A small CTC audio transcriber, trained from scratch.
Training: normuon at rate 0.026, 7700 steps, batches of 128.
Rows from block 3, named by matrix and row number. Each number is 128 + 32 x the weight over its row's rms, rounded and kept within 0 to 255. All counts start at 0.
# pw2: conv module project (model.blocks.3.conv.pw2.weight, 192x192), inputs 128-191
pw2.43 [145 143 134 149 122 116  88  73 154 135 124  97  85 115 199  99 128  94 170 187 104 121 112 113  52 160 126 129 109  72 155  90 110  49 116  67 130 137 159 129 128 132 160 110 136 128  88 151 140 173  97 112 137  67  81 100 160 165 130 119 145  82 190 139]
pw2.44 [125  93 171 147 166 136 152 130 165 121 144 156  86  64 110 145 134 101 131 131 157 129 120 184 141  87 166 153  77 119  57 151 143 135 145 194 107 112 116 150 140 123 157 125 130 105  82  83 113 124 135 169  87 119 109 110 157 103 169 102 104 175 138 172]
pw2.45 [109  82  85  92 143 120 148 133 143 103 177 100 128 105 130 103 105  96 173  83 143  86 145 154 180 112  98 102 151 121 116  92 144 116 171 101 121 136  66 108 178 113 188 129 127 156 154 185 182  66  59 124  85 150 117  87 109 132 105  93 126 159 160 185]
pw2.46 [ 91 144 140 137 100 131 123 135  75 141 136 166 168 128 226  89 159 147 131 168  74 157 117 121 108 134 139 198 122 145 142 129 105  87 139 123  62 100 170 141 167 132 122 118 108 170 147 116 172 136 169  89 175  73 167 158 104 102 166  53 135 110  77  94]
pw2.47 [188 121  87 140 136  45 104 103 137  51  75  85 137 142 147 120 151 119 120 143 195 114 137 143 128 136 109 107 102 191 106 161 172 166 191  97  73 160 157 127 170 160 154 168 150 113 133 127 109 162  82 103 185 103 128 136 123 131 106 161  70  87 121 132]
pw2.48 [ 81 152 156 135 166 148 137  84  81 145 100 113 153  78 158 140 150 100 118 104 138 159 150 153 138 152 101 107 137 100 117 107 108 166  92 146 153 171 157 181 116 125 120 138 155  84 188 118 119 131 101 149 139 116 130 182 140 135 159 112 112 159 159 124]
pw2.49 [ 81 108 105 162  80 149 139  99 115 154 143 143 108  77 153 107  92 147 131 120 132 113 218  89 130 105 126 149 121 141 137 137 133 162 171 119 116  88 118 159 159 115 141 114  93 117 114 109 107 126  88 133 142 174  75 168 131 127 158  94 134 136 169 102]
pw2.50 [117 133 172  68 152 127 150  89 111 129 107  85 113 142 174 139 151 166  85  94 129 112 142 131 166 116 143  93 168 200 123 123 202 160 132 106  97 135 141  85 167 147  77 110 130  97 144  91 111  84 139 136 152 132 133  88 128 168 100 177  98  62 125 149]
pw2.51 [169 124 158  98 111 138  55 139 127 131 105 177 173 160  91 147 175  89 107 116 130 109  97 131 100 124  93  98 102 152 115 176  74 144 114 100 103 157  94 194 111  88 192 162 121 110 157  99 133 147 131  46 133 129 167 107 126 141 207 165 133 123 118 141]
pw2.52 [127 160 104 178 139 227 176 115 101 147 149 103  47 150 141  97  97 143  97 168 118 146 113 158 100 135 121 143 102  92 136  74 174 194 103 110 171 168 136 169 191  74  97 136  91 132  68  88 143 106 180 128  97 110 147  98 147 127 153  73 155 100 113 121]
pw2.53 [128 125  93 109 171  83  81 140 132 115 174 108 139 139 127  92 147 148 129  57 132 152 149 138 111 102 154 125 135 116 144 160 136 114 104 132 136 117 136 119 110 154  92 129 152 122 143 116 152 175 141 185 136 131 114 116 187  73 207 137 111 136  98 151]
pw2.54 [ 84 105 136 158 158 117 146  40 169 135  90  92 181 106  98  95 114 138 177 132 150 174 124 166 111 167  95 113 151 147 173  89 106  96 154 134  82 166 146 102 127 115 169 114 117 147 134 141 123 158 120  92 102 126  83 145 131 117 140 154 166 138  93 102]
pw2.55 [142 127 154 126  83 130 135 163 122 106  86 146 137  97  96 164  89 147 145  92 175 123 104 133 126 149 134  68 128 135  74 123  96 147 108  99  69 127 167 165 136 117 152 115 126 125 114 193 192  68  94 105  98 134 110 121  91 125 117 152 195 150 125 185]
pw2.56 [111 181  80 160 141 144 141 146 128 174 112 150 145 129 149 114  88 107  92 193  93  59  97 119 112 115 161 104 152 113 137 151 120  93 112 136  71  91 139  84  90 149 101 161 118 132 163 146 157 178 169 124 122 140 147  93 117 117  69  80 181 138  52 119]
pw2.57 [141 193  98 112  97  94  74  88 157  94 134 136 129 110  96 152 152 160 137  94 139 182  93 140 128 155 131 153 129 171 104 119 136 136 169 117 120 138 125 160 132 141 129 110  97 115  61 147 185 106 163 123 156 170 114  92 144 144 145 123 139 119 127 144]
pw2.58 [ 53 172 133 125  96 126 166 144 174 181 102 116 192 121 134 144 113  66  70 140 143 140  95 176 167  46 186 111 146 128 188 123 150 101 126 108 146 147 140  95 125 122 142 137 151 106 146  94 154 150 113  97 109  57 154 170 104 161  97 122  64 126 148 169]
pw2.59 [160 189 143 151  76 112 171 155 129  84 109 122 122 135 157 173 124 155  74 126 110 132 153 123 151 150 124 164 153 106 134  89 168 139 139  71  76 145 149 154 148 174 143 102 187 112  60  85 116 155 162 216  99 137 132 122 170 132 119  76 120 120 124  24]
pw2.60 [119 148 158 106 103 131 134 105 153 157 168 156 154  96 116 141 140 125 194  65 165 175 105 122 116  99 179 119 139 120 152 209 111 125 122 109  84 182 112 148  94 130 127 156 186 103 112 106 137 149 143 174 114 150 149 112 137  70 122 124 139 172 190 143]
pw2.61 [122 140 123 161 122 197 111 162 104  97 162 185 169 131 142  67 187  97  85 115 126 126  95 152 114 113  92  85 125 141  81  74 102 113 120 138  91 164  90  99  93 173  81 120 144 135 102 125 175 108 110  96 162 138 165 132 105 138 111 106 105 118 158 143]
pw2.62 [190 104  90 134 139 105 138 129 157 121 148 100 115 129 117 183  89 144  79 122 169 186 171  60  95 118 100 142  98 162 108 116  95 150 121 176 127 125  85 142 142  96  61 168 109 110 111 121 109 140 184 156 163 177 186 126 116 123 111 102 144 111  84 137]
pw2.63 [127 146 190 175 103 166 171 105 165 135 108 142 159 152 163 109 108 146 132 120 157 128 104 112  86 136 137  85  71 100 158 142  69 186 124 209 179 122 112  57  84 109 134 114 159  66  83 109  82 163 114  88 105 103 139  83 134 134 119 144 133 130 147 129]
pw2.64 [177 119 131  58 137  96 101 103 100 143 101 104 108 126 169 165 123 111 113 105  95 190  97  94 150  90 150 181 129 120 146 116 113 160 155 123 154 146 156 133 212 115 146  94 151 106 166 132 185  92 161  88 129 128 185 132 187 167 162 163 162 150 105 129]
pw2.65 [137  96 103 125 191 202 108 139 136 132  79 100 143 139  78 135  99  92 106 141 164  91 178  96 148 101 122 135 113  22 135 155 183 139 125 105 141 128 113 128 124 137 134 166 156  98 132  91  96 133 163  66 174 109 122  64 127 143 145  89  81 162 157 172]
pw2.66 [161 110 162  51 177 138  97 174 110 113 143 150 172 149 104 119 128 184 115 152 130  87  70  52 159 200 138 140 141  67 167 123 116 106 148 140 119 157 180 119 107  95 101 110 120 124 141 137 132 123 167 144 161 154  94  68 137 174 151 169 101 114 128 120]
pw2.67 [154 142 138 149 104 147 128 132 155 189 209  89 108  84 114 165 122 143 129 128 155 130 152 121 110  91  83 136 173 157  90 137 137 108 148 102 110  81  96 127  90 194  59  71 116 165 135 137 118 127 150 178 120 176 113 147 122 162 119 114  63 208  94 110]
pw2.68 [140 113  99 166 111 160 150 159  91 121 146 155 120 116 117 149 117  88 166  89 178 124 135 207 114 172 118 162 161 132 129 120  60  98 121 111 151 134  67 172 206  49  83 145 146 105 195 165 146 117 122  69  85 142 155 130 170 112 206 168 112 107 139 170]
pw2.69 [135 137  78  91 160 134 144 193 145  36 160 128 183 164  76 151 109 141 104 151 180 116  99 140 123 109 106 115 123 144 120 147 130 137 108 107 148 149 155  84 126  83  77 133 160 100 149 143 206 152 145  69 125 104 143 140 175 139 140  58 103 161 121 119]
pw2.70 [170  58 120 110 117 168 134 119  88 137 119 143 158 106 164 111 111 112  83  80 161 102 139 107 163 159 163 142 154 106  76 166 137 117 130 156  74 116 138 152  79 136 163 162 114 163 129  90 111 155 127 122 131 187 141 120 160  89 193  74 113 131 108 170]
pw2.71 [182 132 152 119 122 170 140 164 149 184 117 124 110 125  92  81 140 123 138 141 168 166 124 126 110  84 155 164 115 118  95 153 120 147 137 177 168 104 104 159 119 166 135  60 114 161 100 143 165 111 133 136 107  89 110 112 137 151 143 149 103 132 167  67]
pw2.72 [ 56 182 150 133 148 159 174 122 132 183 144  97 131 182 142 182  81 139 149 120 103  97  91 141 147 102  85 144 102 194  75 157  92 144 133 141 139 158 100 139  75 119 117  74  61 107 107 154  84 101 124  92 121 105 108 188  82 112  91 150 161  91 132  88]
pw2.73 [147  95 115  96 139 128 134 141 115 131 127  97 113 181 127  90 169 176  98  99  81  90 141 154 158 116 175  96 133 156 106 149 121 111 178  68 196 107 179  87 109  81 113 109 102  86 126 132 118 156 129  95 152 144  88 145 116 151  99  34  77 148 124  64]
pw2.74 [ 91 108 115 144  70 133 140 160  94 136 123  70 129 142 101 179 157  26 154 156 116 164 146 174 154 125 147  97 101  77 146 163  94 172 190 131 155  95 106  89  81 120  81  98 159  64  92 104 143 142 136 126 137 137 162 135  96 120 111 144 133 112 136 106]
pw2.75 [153 158 194 177 136  49 133 102 133 157 106 111 152 173 154 104 148  99 167 176 150 144 168 131 107 106 133 119  84 129 165 167 184 121 121 129 131  95 126  86  84 142  93 177 131 148 182 133 102 109 168 185 160 180  86 169 128 169 171 151 153  97 124 120]
pw2.76 [114 148 117  99 154 126 194 134 167 102 100 113 167 173 172 121 117 187 100  39 104 158 113  92 132 124 123 137 126 151  92 127 144  99 127 202  86 180 127 142 159 158 106 138 148 172 157  90 158  98 131 111 173 124 143 150  97 144 184 135 134 114 148 112]
pw2.77 [132 114 134 122 108 101 136 143 114  64 143  74 165  70 145 139 101 159 155 147 143 133 139  72 120 133  94  91 135 142 148 114  63 136  98 131 141  94 137 147 163 168 121  89  44 142 100 132 160 158 162  85 111  90 117 128 133 104 134 124  85 142 132  74]
pw2.78 [ 78 144  96 124 118 100 106 161 186 117 175 126 156 132 137 120 177 123 124 132  93 122 153 100  55 125 179 116 147 103 140 170 154 110 101 118 102 124 115 149 201 128 109 160 160 114  99 182 123 111 122 114  97 185 128 174 108 125  67 175 143 111 119 145]
pw2.79 [158 127 159 155 110  84 172 162 152 145 156 110 178  98 116 122 118 121 102 147 125 113 144 109 169 105 129 182 154 181 126 148 110 169 124  97 167 110 103  66 154  43 172 172 142 129 135 125 114 103 106 145 146 128 130 114 117 120 122 184 117 113  92  79]
pw2.80 [ 95  91 130 138 141 154 156  66 101 123 137 136 124 152 116 132 101 172 141 173  88 176 158  82 120  95 166 197 166  79 148  86 144 178 118 127 117 117  99 134 140 132 127 126  45 154 132 159 157  67 106 116 137 167 127 186 133 131 143 123 162 156 135  81]
pw2.81 [137 126 129  81 148 111  79 116 175 125 102 117 121 142 161 148 157 108 150 122 132 127 137 111 120 139 146 172 159 118 137  90 158 184 175  56  90 157 125 172 101 147 182  68 110 155 124 157 104 146 163 138 178 116  57  89 174 119  53 110  61 127 155  96]
pw2.82 [104 105 147 146  88 174 111 115 123 156  79  83 124  92  64 133 142 131 117 128  90  92 138 163 122 113 154 209 144 152 138 111 155 103 140  90 163 102 106 151 106 128  90 134 178  48 124 145 193 199  69 130 150 131 161 159  97  74  92 103  83 130 147 100]
pw2.83 [185 135 135 125  97 152 118 150 131 152 131  72  45 128 109  86 126 158 125  92 128 140 102 118 183 138 157 121 147 116 139 183 119 111 106 124 103  83 132  95 194  74 109 122 183 128 170 202 109  78 170 118  82  70 143 107 123 128 142 136 119 121 102  80]
pw2.84 [131 179  91 120 127 111  73 120 108 183  58 121  78 163 118 137  99 154 155 153  77 101  86 109 134 149 186 136 116 131 144 133 164 159 122 116  88  65 108 160 151 158 126 143 107 137 132  42 137 112 152 122 143  90 116 131 177 164  71 144 148 103 155 153]
pw2.85 [114 154 145  75 137 130 109 161 137 133 219  64 128  73  55 169 147  93  76 140  82 139 116 102 167 100 133 162  96 153  95 104  74 125  70 143 167 165 157 116 138 135 199 130 105 100  97 126 159 165 106 136 165 131 150 141 169  94 121 181 130  74 151 102]
pw2.86 [122 120  80  93 164 107 118  93 155 182  65 113 141 180 111 147 100 132 147 125  94 119  76 154 156  97  93 144 171 125 133 139 128  62 141 109 158 142 105 155 115  89 104  82 131  90 215  69 155 147 184 118  44 127 151 135 159  86 123 140 108 112 153  79]
pw2.87 [108 132 106 153 169 113  76 118 137 125 116 178  87 160  85 176 170 177  95 109 109 144 188 118 144 148 147 162 126 130 136 107 117 127 146 168  89 128 159 117 179 109 165 186 105 120 159 102 126 189 118  88 117 178  99  97 131 111 124 148 112 179 106 118]
pw2.88 [ 74  82  73 156 145 146 149 115 114 155 116 203 143 170 129 101 173 105  84 158 142 117 148 105 108 154 134 198 179 188 210 163  90 144 114 116  98 175 125 119 103 176 157 102  93 112 153 135  80 111 143 181 133  95 114 147 180 132 186 163  72 124 150 147]
pw2.89 [162 109 171  69 139 135  91 155 113  66 157  68 177 149 109 202 151 139 140 145 160 137  92 130 143  68 113  85  50 167 127 145  93 106  86 120 134 130  81 206 157 122 132 131 140 178 128 101 207  93 114 149 118 118  99 182 113 175 191 109 127 143 122 118]
pw2.90 [123 121  94 129 166 181  98 162 183  76 151 104 159 120 179 110 127 113  92 106  70 105 117 190  98 170  89 128 184 141 165 107 157 140 106 163 132 154 122 140 148 122 154 111 123 120 127 110 100  70 179 119 145 115 163  73 130 169 101 134 152 203 158  94]
pw2.91 [153 114 153 181 146  79 147  91  85 135 152 117 148 201 162 111 135 126 141  71 140 120 101 165 153 115 132  66 178  64  87 117 125 178 101 116 138 143 118 161  85 111 155 104  81 177 162 169  86 107 164  97 118  72 147  74  42  88 120 125 130 149 172  96]
pw2.92 [100 164 158 159 126 178 105 112 124 153 135 137 112 163 125 169 147 171 116 123 116  98 145 144 124 130 150 167 157 112 122  81 186 148 116  78 171 157 127  90 181 138 152 175 100 137 194 130 138 119 106  92 120  68 101 117 102 130  66  92 123  70 126  95]
pw2.93 [ 89 157 101 185 129 117 173 105 172 150 137 108 150 141  22 103  96 171  96 120 144  75 117 109 143 144 143 111  93 141  90 112 124 118 176  78 120 177 140 128 128  94 137 145 144  81 106  97 133 161 152 135 137 151  96 115  94 112 130 129  95  62 139 148]
pw2.94 [154  83 126 165 161 122 133 151 118 178 112 117 132 115 148 157 148 131 182 131  47  78 200 117 104 122 122  73 176 108 128 117 109 133 104 113 101  84 134 127 132 121 127 136 123 117 156  79  95 190 157 138 113 125 128 147 198 118 115 148 100 105 117 120]
pw2.95 [132 173 126 136 113 102 127 119 110 144 118 153  82 179 149 180 122 141 135  86 117 181 167 126 102  87 125 156 188  81 108 121 166 125 150 171 146 129 223  67 133 154 130 117 151 131 113  63 101  77 131 145 119 128 105 143  81 129 106 119 163  95 170 125]
pw2.96 [149 154 156  81 188 140 210  76 105 152 106 173 107 123 108 143 148 154 136 137 152  91 165 159 189 224  86 128 108 105 108 123 146  84 139 103 164 130 102 150  99 122 116  58 125 119 135 150  96  71  90 146 136 116 127 111 142  79  77 115 105 202  89 151]
pw2.97 [134 131 166  85  46 181 171 118  85 142 125 124  92 169 115 146 154 166 138 107 101 123  75 153 105 160 179 131 103 139  70 184 164 151 111 107 116 140 102 122  53 118 142 143  82  89 119 152 191 160 109  64 150 165 163  89  92 160  91 115 152 117 191 141]
pw2.98 [ 56 152 116 119 119 173  94 172 102  89 150 130 115 125 125 104 134  88 151 205 177  97 188 123 111 141 181 115 135 180 111 177 136 121 136 178 141 145  91 141  96  87  96 101 133 136 134 171  83 131 133  87 135 145  93 151 133 161 123 155 128 120  72 164]
pw2.99 [ 30 159 111 115 117 167  79  76 128  93 124  87 132 164 105 135 127  99 132 107 102 127 161 130  56 138 148 133 116 137 146 128 120  82 140 145 213 143 132 152 173 128 147 121  88 122 111 130  76 112 126 100 140 112  90 165 180 113 114 110 192 117 103 132]
pw2.100 [125 119  84 100 110 137 165 140 114 128 106 155 161 153  96 149 112 140 119 193 168  98  95 134 139  77 167 115 114 170 222 132 157 133 126 100 156 146 128 152  72 175 123 122 154 153 124 127 143 172 130 151 105 110  86 143 132  94 123 117  72 115 160 165]
pw2.101 [108 140 108 117 184 103 154 105 120  85 170 125  80 158 164 143 127 139 143 196 186 122  82 172  63 146 162 103 166 114 116 146  78 100 132 111 109 153  86 137 117 138 106 128 101 145 150 127 167 141 115 136 141 166 137 108 146 131 125  83  65 110 139 197]
pw2.102 [ 93 111  78 126 153 178 111 165  84 132 127  96 113  93 125  84  83 141 154 135 194 129 129  97 171  85 106 166 214 200 174 122 109 117 190 157  82 129 138 195 142 120 152 169 126 141 130  97 166  49 110 124 139 135 127 120 179 172 111  67 149 200  90 136]
pw2.103 [119 140 147 129 137 115 146  96 108 202 195 102 173 107 172  30 179 100 102 202 123  66 120  94 115 133 117 154 141 155 145 145 136 131  77 164 100 160 158 108 148 131 127 106 125 158 152 135 182 126  73  69 200 108 107 120  94 125 171 137 133 128 129 154]
pw2.104 [114 147 163  75 152 154 128  57 172 161 155 148 185  88 140 149 123 105 137 158 150 149  84 141 105 118  96  81 118 182 112 107  78 129 146 152 143 150  87 156  98 102 159 164  59 124 107 148 109 119 103 185 121 117  86 105 127 113 161 111 146 101 114 168]
pw2.105 [ 93 208  83 154 132 109 100 140 109  65 116 173 156 115 115 134 137 110 170  59 147  54 130 136  55 156 156 149 140  88  73 143 121 126 150 148 145 117 102 117 119 106 102 106 136 120 204 123 161 138 146 130 127 114 112  86 144 170 122 194  56 105 115 119]
pw2.106 [ 83  99  97 117 157 133 142 119 152 146 144  76 101 137 122 123 104 129 142 175 151 198  85 150 101  85 127 185 183 119 161  98 107 131 137 207  59 106 179  94 181  66  74 122 107 154 123 102 121 163 147 109  48 105  89 115 192 164 198 141 154 114  94 115]
pw2.107 [125  96  81 156 100 160 123 173 131 110 123 109 174 147 161 115 116  90 150 140 170 153 151  93 104 161 127  71 113 155 147 146 139 177 115 118 144 167 123 123 112 167 112 137 104 135  76 170 103 147  85 114 110  97 189 129 115 172 158  78 174 116 109 124]
pw2.108 [ 93 131 112  98 165 153 154 176 162 122 142 132 132  72 112 165 148 171  59 142 106 126 142  88 130 131 181  85 148 131 142 142 130 157  99 115  58 106 175 142 217 155 155 134 194 144 141 161 107 148 192 144  96 135 147  72 143 157 131  94 110 187 112 118]
pw2.109 [110 128  98 114  92 180 126  91 107  98 110  84  91 173 152  94 106 187 122 125 114 117 124 158 161 110 106 127  97 117 152 104 196 216  82  91 120 114 127  76 173 116 168 181 118 150 124 129 117 129 107 111 151 114 129 153 147  84 101 113 150 115 188 108]
pw2.110 [148 151 156 114  84 146 109 145  53  55 175  97 108  77 167 184 147 148 177 136 140 110  94  86 124  93 113 104 140 149 122 163 177 151  86  72 107  76 192 130 157 121 134  85 152 140 120 171 130 122 185 149 113 105 183  48 171 181  85 128 101  93 133 144]
pw2.111 [136 121 136 149  77 144 118 130  83 101 162 152 131 151  86 104 128  94 148 116  96 111 132 123 165  87 128 116 212 116 143 123 149 157 143 165 104 159 147  63  44  84 123 133 122 154 107 146 119 115 111  96  71 157 125  92 144 105 159 150 156 128 145 201]
pw2.112 [ 88  67 107 105 118 144 112 162 118 107 182 190 116 130 148  98 125 175 118 115 101 160 148 195  93 204  73 132 118 113 129 107  91 112 145  82 151 146 136 129 122 126 170 139  94  78 150 114 163 202 126  99  86  84 141 153 114 159 122 120 105 130 154 135]
pw2.113 [162 131 103 132 167 105 202 125 152 108  97 174 175 110 156 104 157 138 162 170 106 124 100 185 139  76 110 121 128 105 132 119 113 134 140 128 157 155  73 106 145 140 119 145 118  84 181 117 154 119 101 105  86  83 115  99 101  87 144 148 179 110 124 117]
pw2.114 [100  80 149 132  90 201 130 181 164 207 150 100 132 129 145 104 121  95  64 178 185  94 142  95 130 119 207 165 141 117 134 174 104 184  94 103 162 115  75  94 136 128 142 108 122 116 126 112 103 132 164  97 186 161 115  81 112 115  65 111 115 105 151  65]
pw2.115 [131 117 110 137  83 121 108  98 114  97 103 132 144  72 131 143 114 159 132  67 102 100 116 128 126 145 149 133 118 131 152 170 128 173 134 108 114 136 132 167 177  91 102 116 155 152 130 143 110 149 231 107 109  70 202 100 102 140 133 136 170 102  77 156]
pw2.116 [126 154  33 111  73 164 114 144 154 185 136 155 142 171 107 139 152 159 136 155 147 110 111 163 121  81 151 119 118 124 120 143 147 153 119 134  67 203 128 111 192 122  98 193 126 135 112 148  86 146  91 105 169 147 107 161 124 115 127 136 114 142 137 110]
pw2.117 [108 113 121  89 160 177 189 135 218  81 211 132 162  63 128 167 125  82 137 122 136 126 138  79 115 101 102 112 111  94 106 117 102 110 188  97  84 130 106 137  55 117  96 152 157 135 139 106 144  92 139 162 112 211  89 142 173  69  82 136 193 113 102  99]
pw2.118 [106 124 126 201  82 179 150 119 113  89 147 141 104 107 161 108 114 158  99 210 141 161 161 138 160 132  72 149 159 160 165 100 109 144 164 111 102  50 145  77  58 113 107 154 105 150 152 184 124 114 120  98 166  94 136 130 132  95 137 130 111 156  68 105]
pw2.119 [108 161 150 109 151  78 139 157  96 124 104 142 130  78  68 116 151 183 139 185 103 152 152 195  38 157 114 185 132 138 127  92  94 138 158 109 145 171 117 121 116 146 119 126 132 163 153 116 164 144 113 179 103 174 148  89 162 144 103 154 106 114  88 179]
pw2.120 [ 39 163 162 144 126 143 110 119  82 155 144 162 172 111 128  69 104 181  91 107 130 113 131  73 127 149 129 108 121  99 164 102 155 124  97 135 115  69 128 119  97 120 147 131 110 154 175 147  72 185 156 162  90 118 186 152 102 129 163 107 113  87 132 162]
pw2.121 [149 180 115 144 154 137 147 140  95 137 147  56 115 104  74 104 158 101  86  98 117 151 129 147 152  91  73  72 110  90 135 136  85 125 159 133 138  78 119 150 132 115  99  53 142 160 146  95 134 135 144  86 108 129 127 119  87 157 196 166  83 146 116 133]
pw2.122 [102  95 129 160 124 161  91 123  85 143 108 114 127 152 125 181 139 105 171 159 166 185  73  27 135 160 123  91 105 127  74 163 118  87 133 169 147  94 117 168 191 166 153 117 102 125 181 129 130  59 141 157 147 117 140  95 126 111 119 168 133 144 144 180]
pw2.123 [101  73 139 110 148 131 155 105 159 118 106 135 117 141 121 154 172  85 111  72 129 139 107 100 200 193  95  73 145 190 108 166 111 103 156 137  96 106 134 124  86  91 113 111 128 125 174 114 102 116 138 181 178 134 149 130 128 105 151 153  36 117 108 116]
pw2.124 [127 136 129 132  99 129 166 109 169 121 131 105  78 127 122 116 127 138 125 137 100 120 161  70 214 172 111 147 151 164 121 140 127 121 153 106 188  66 196 107 166  69 196 140 134 129  46  65 121 168 171 113  90 102 127 111 110 113 135 133 152  88  89 125]
pw2.125 [160  72 150 143 144 115 123 119 104  61 105 143 103 142 161 145 168  64 118 161  67 142 165 156 149 178 101 135 146  88 139 173 116 115 136 128  99 174  85 155 122 200 150 189  98 126 122 105 147 164 155 113 128 139 119 199  41 158  92 135  75 156 108 205]
pw2.126 [108  97 140 125  94  98 115 104 124 148 129 141 118 114 123 207 164 209 165 174 102 105 124 109  80 139 129 133  97 141 133  85  57 124 145 120 113  65  64 136 141 113 118  97 160 183 110 159 109 116  89 130  70 159  76 158 110 142 132 194 133 138 140 120]
pw2.127 [ 96 160  54 106  63 136 124 137 132  96 117 111  86 121 146 134 115 128  83 111 145 137  98 107 128 148 100 148 186  87 147 117 124 174 164 190 195 115 135 105 113 140 168 152 146  98  79 128 177 152 131 136 102 108 110 110 146 124 151 118 116  87 114 176]
pw2.128 [130  59 131 130 128 120 106 166 145 117 157 112  93 116 159  77 131 203 185 132 154 114 135 135 124 140 147  90 128 140  91  96 220 130 186 140 124 165  77 208 156 173 122  89 117 135 135  92 161 137 134 100 156 129  95  87 114 141  79 152 132 168 100 151]
pw2.129 [113 162 112 141  89 116 156 151 119 127 111 133 129 123 124 131  92  65  69  92  94 135 151 112  94 139 117  74 129 105 115 159  75 112 141 111 156  78 193 126 132 152 138 115 114 109 101 117 136  94  87 140  88 146 122 131 128 115 135  55 126 121 104  87]
pw2.130 [152 114 133 172 142 161 144 125 149  49 173 146  95 127 130  70 132 156 143 124 123  69  97 141 154 183  93 168 150 111 148 121  85 112 144 123 151 122 122 146 111 128 109 159 133 169 172  82 157  91 113 153  93 171 152  76 148 108 134  96 183 122 131  62]
pw2.131 [184 118 118 114  75 109 126 116 190 103  91 150 121 110 138 148 107 131 134 146 127 136 139 117 158  95 105 141 130  96 159 157  89 136  91 127 132 117  81 113 117 145 156 176 140 177 167 143  94  60  59 203 138 118 124 141 140 123  99 138  98 115 160 156]
pw2.132 [136 115 172 143 117 145 117 118 188 120 110 151 126 102  99  98 136 147 135  92 147 142 129 140 100  91 144  84 145 202 174 142 104 110 120 131 148  85  72 162 185 104 157 109 116 112 148 103 137 118 129 161  99  91 165 141  63  85 145  55 167 114 150 137]
pw2.133 [194 167 155 118 126  91 119  91  77  92 146 154 127  96  56 124 178 107 124  74 129 120 134 124 134 119 168 176 120 117  99 135 102 189 192 102 147 156 167 106  95  70 119  65  94 131 168 186 192 102 148 176 143 169 136 116 134 133 139 112 155 115  99 145]
pw2.134 [157 138 151  75  86 138 158 134 148 125 149 149  78 150 148 188 173 155 163 141 145 121 111 122 139  67 116 135  70 147 140 134 115 109  96 114 130 138 140 131 157 150 169 130 130 104 106 124 102 128  98 198 160 146 118  98  99  87 133 167 109 136 160  94]
pw2.135 [169 111 136 124 255 162 168 169 120 105 129 113 150 125 187 124 141 161  97 164 126 170 132 117 166 137 137 137 134 146 150 104 167  79 106 153  84  91 111 127 146 130 113 156 193  86 165 161 108 103 136 115 133 109 204  70  87 154 167 166 100 139 101 152]
pw2.136 [166 157 103 120 183 171 163 125 144 125 123 131 132 155 140 173 104 136 128 176 146 141  94  62 110  90 155 116  96  74  74 131  92  71 173 159 134 111 123 153 199  71 103 132 113 141 119  98 164 121  86 178 110 128 129 116 127 130 138 137  99  76 125 112]
pw2.137 [120 124 141 132 197 116  91  93 146 160  96 198 151 141 131  84 102 147 163 200  56 163  99 158 162  56  97 140 129 119 113 105 100  90 125 127 172 144 186 160 144 147  98 118 127 101 134 184 149 102  98  99 105 125 142 114 109 144 106 154 156  67 134 222]
pw2.138 [164 117 122 100 119 110 130 137 131 145 114 151 113 128  87 101 117 128 116 114 114 132 123 104 180 154 143  77  77  95 102 183  92 129 164 128  95 129 183 115 137 124 125 134 156 163 103 153  81 186 133 218 148 156 125 120  66 125  81 100 227 108 147 129]
pw2.139 [ 87 135 167 121 129 132 141 107  76 149 140 157 178 215 101 104 103 105  91 135 184 151 146 117 189 117 109 134 133 128 198 113 142 146 108 151 139  92 138 129 106 107 153 102 145 152 138 147  95 137  94  80 151 169  88 163  93  85 167 131 136 201 148 131]
pw2.140 [127 156 132  77 102 122 125 107 144 107 120 143 105 142 193 132 105 145 121 141 160 145 136 103 140 187 149 169  71 114 182 123 150 119 169 127 130 141 135 132 129 146 166 158  91 158 106 140 127 108 126 164  88 196 138 142 108 158 159 110 156 142 141 119]
pw2.141 [172 177  99  72 151 123 113  98 121 189 117  41 145 113 140 142 161 215 115  56 128 126 102 118 102 157 126 142  72 136  83 118 152 103 134 121  98 103 106 146 134 123 110  95 141 191  82 126 157 160 120 173 126 120 126 101 117  96  76  87  69 161  84 187]
pw2.142 [106  84  89 122 145  86 154 153  89 148 106 147 173 187 156 173 156 146 114 152 122 117 156 187 161  78 155 124 136 132 178  84 115 156 102  67 163 133 170 152 160 159 132 141 134 135 154 138  76 141  92 170 146 124  36 111 110 110 110 118  48 117 156 136]
pw2.143 [150 149 107 149 101 114 118  94 213 133 128 119 159  40  85  82  92  97 110  98 115 136 160 111 108 120 102 113  97 126 144  87 128 121 126 132 115 126  99 110 127 129 105 121 104 126  73  91 189  90 129 138 135  73  94  95 112 123 184 139 140 110 205 115]
pw2.144 [118  91 107 153 209 164 121 141 188 122 145  88  65 198 175 129 108 146 173  98 116 127 119 119  60 135 101 158 131 135  69  85 114 114 135  76 122 119 119 134 179 181 112 128 134 134  91 144 121 150 110 179 157 130 125 161  87 106 112 105 106 164 133 148]
pw2.145 [163 143 128 132 116 139 122 146 156 134 108 134 158 127 148 174 153 128 121  78  85 158 125  57 138  73 147 162 128 123 114 146  87 159 143 171 133 130 134  81  94 156  92 103  56 115 183 144  47 113 175 113 153 115 142 143  34 169 105 146 125 148 142  83]
pw2.146 [108 129 128  92 112 119 119 163 136  89 180 137 145 166 114 155 150  94 144 175 162  95  93 114 124 128 172 124 113 101 123 179 125 124 175  81 130 154 188 196 173  98 112 204 154 145  93 126  80 181 155 100 136 119 142 117 134  91  81 146 109  78 200 116]
pw2.147 [130  74 154  97 133 149 119 136  82 196 194  94 113 106 134  88 102 176 148 177  78 194 115 154 152 138 125 112 189 159 129 142 145  91 142 178 104 140 132  94 106 136 140 138 162 105 136 147  62 141 152 142 133 154 137 137 131  82 149 128 140 113 115 123]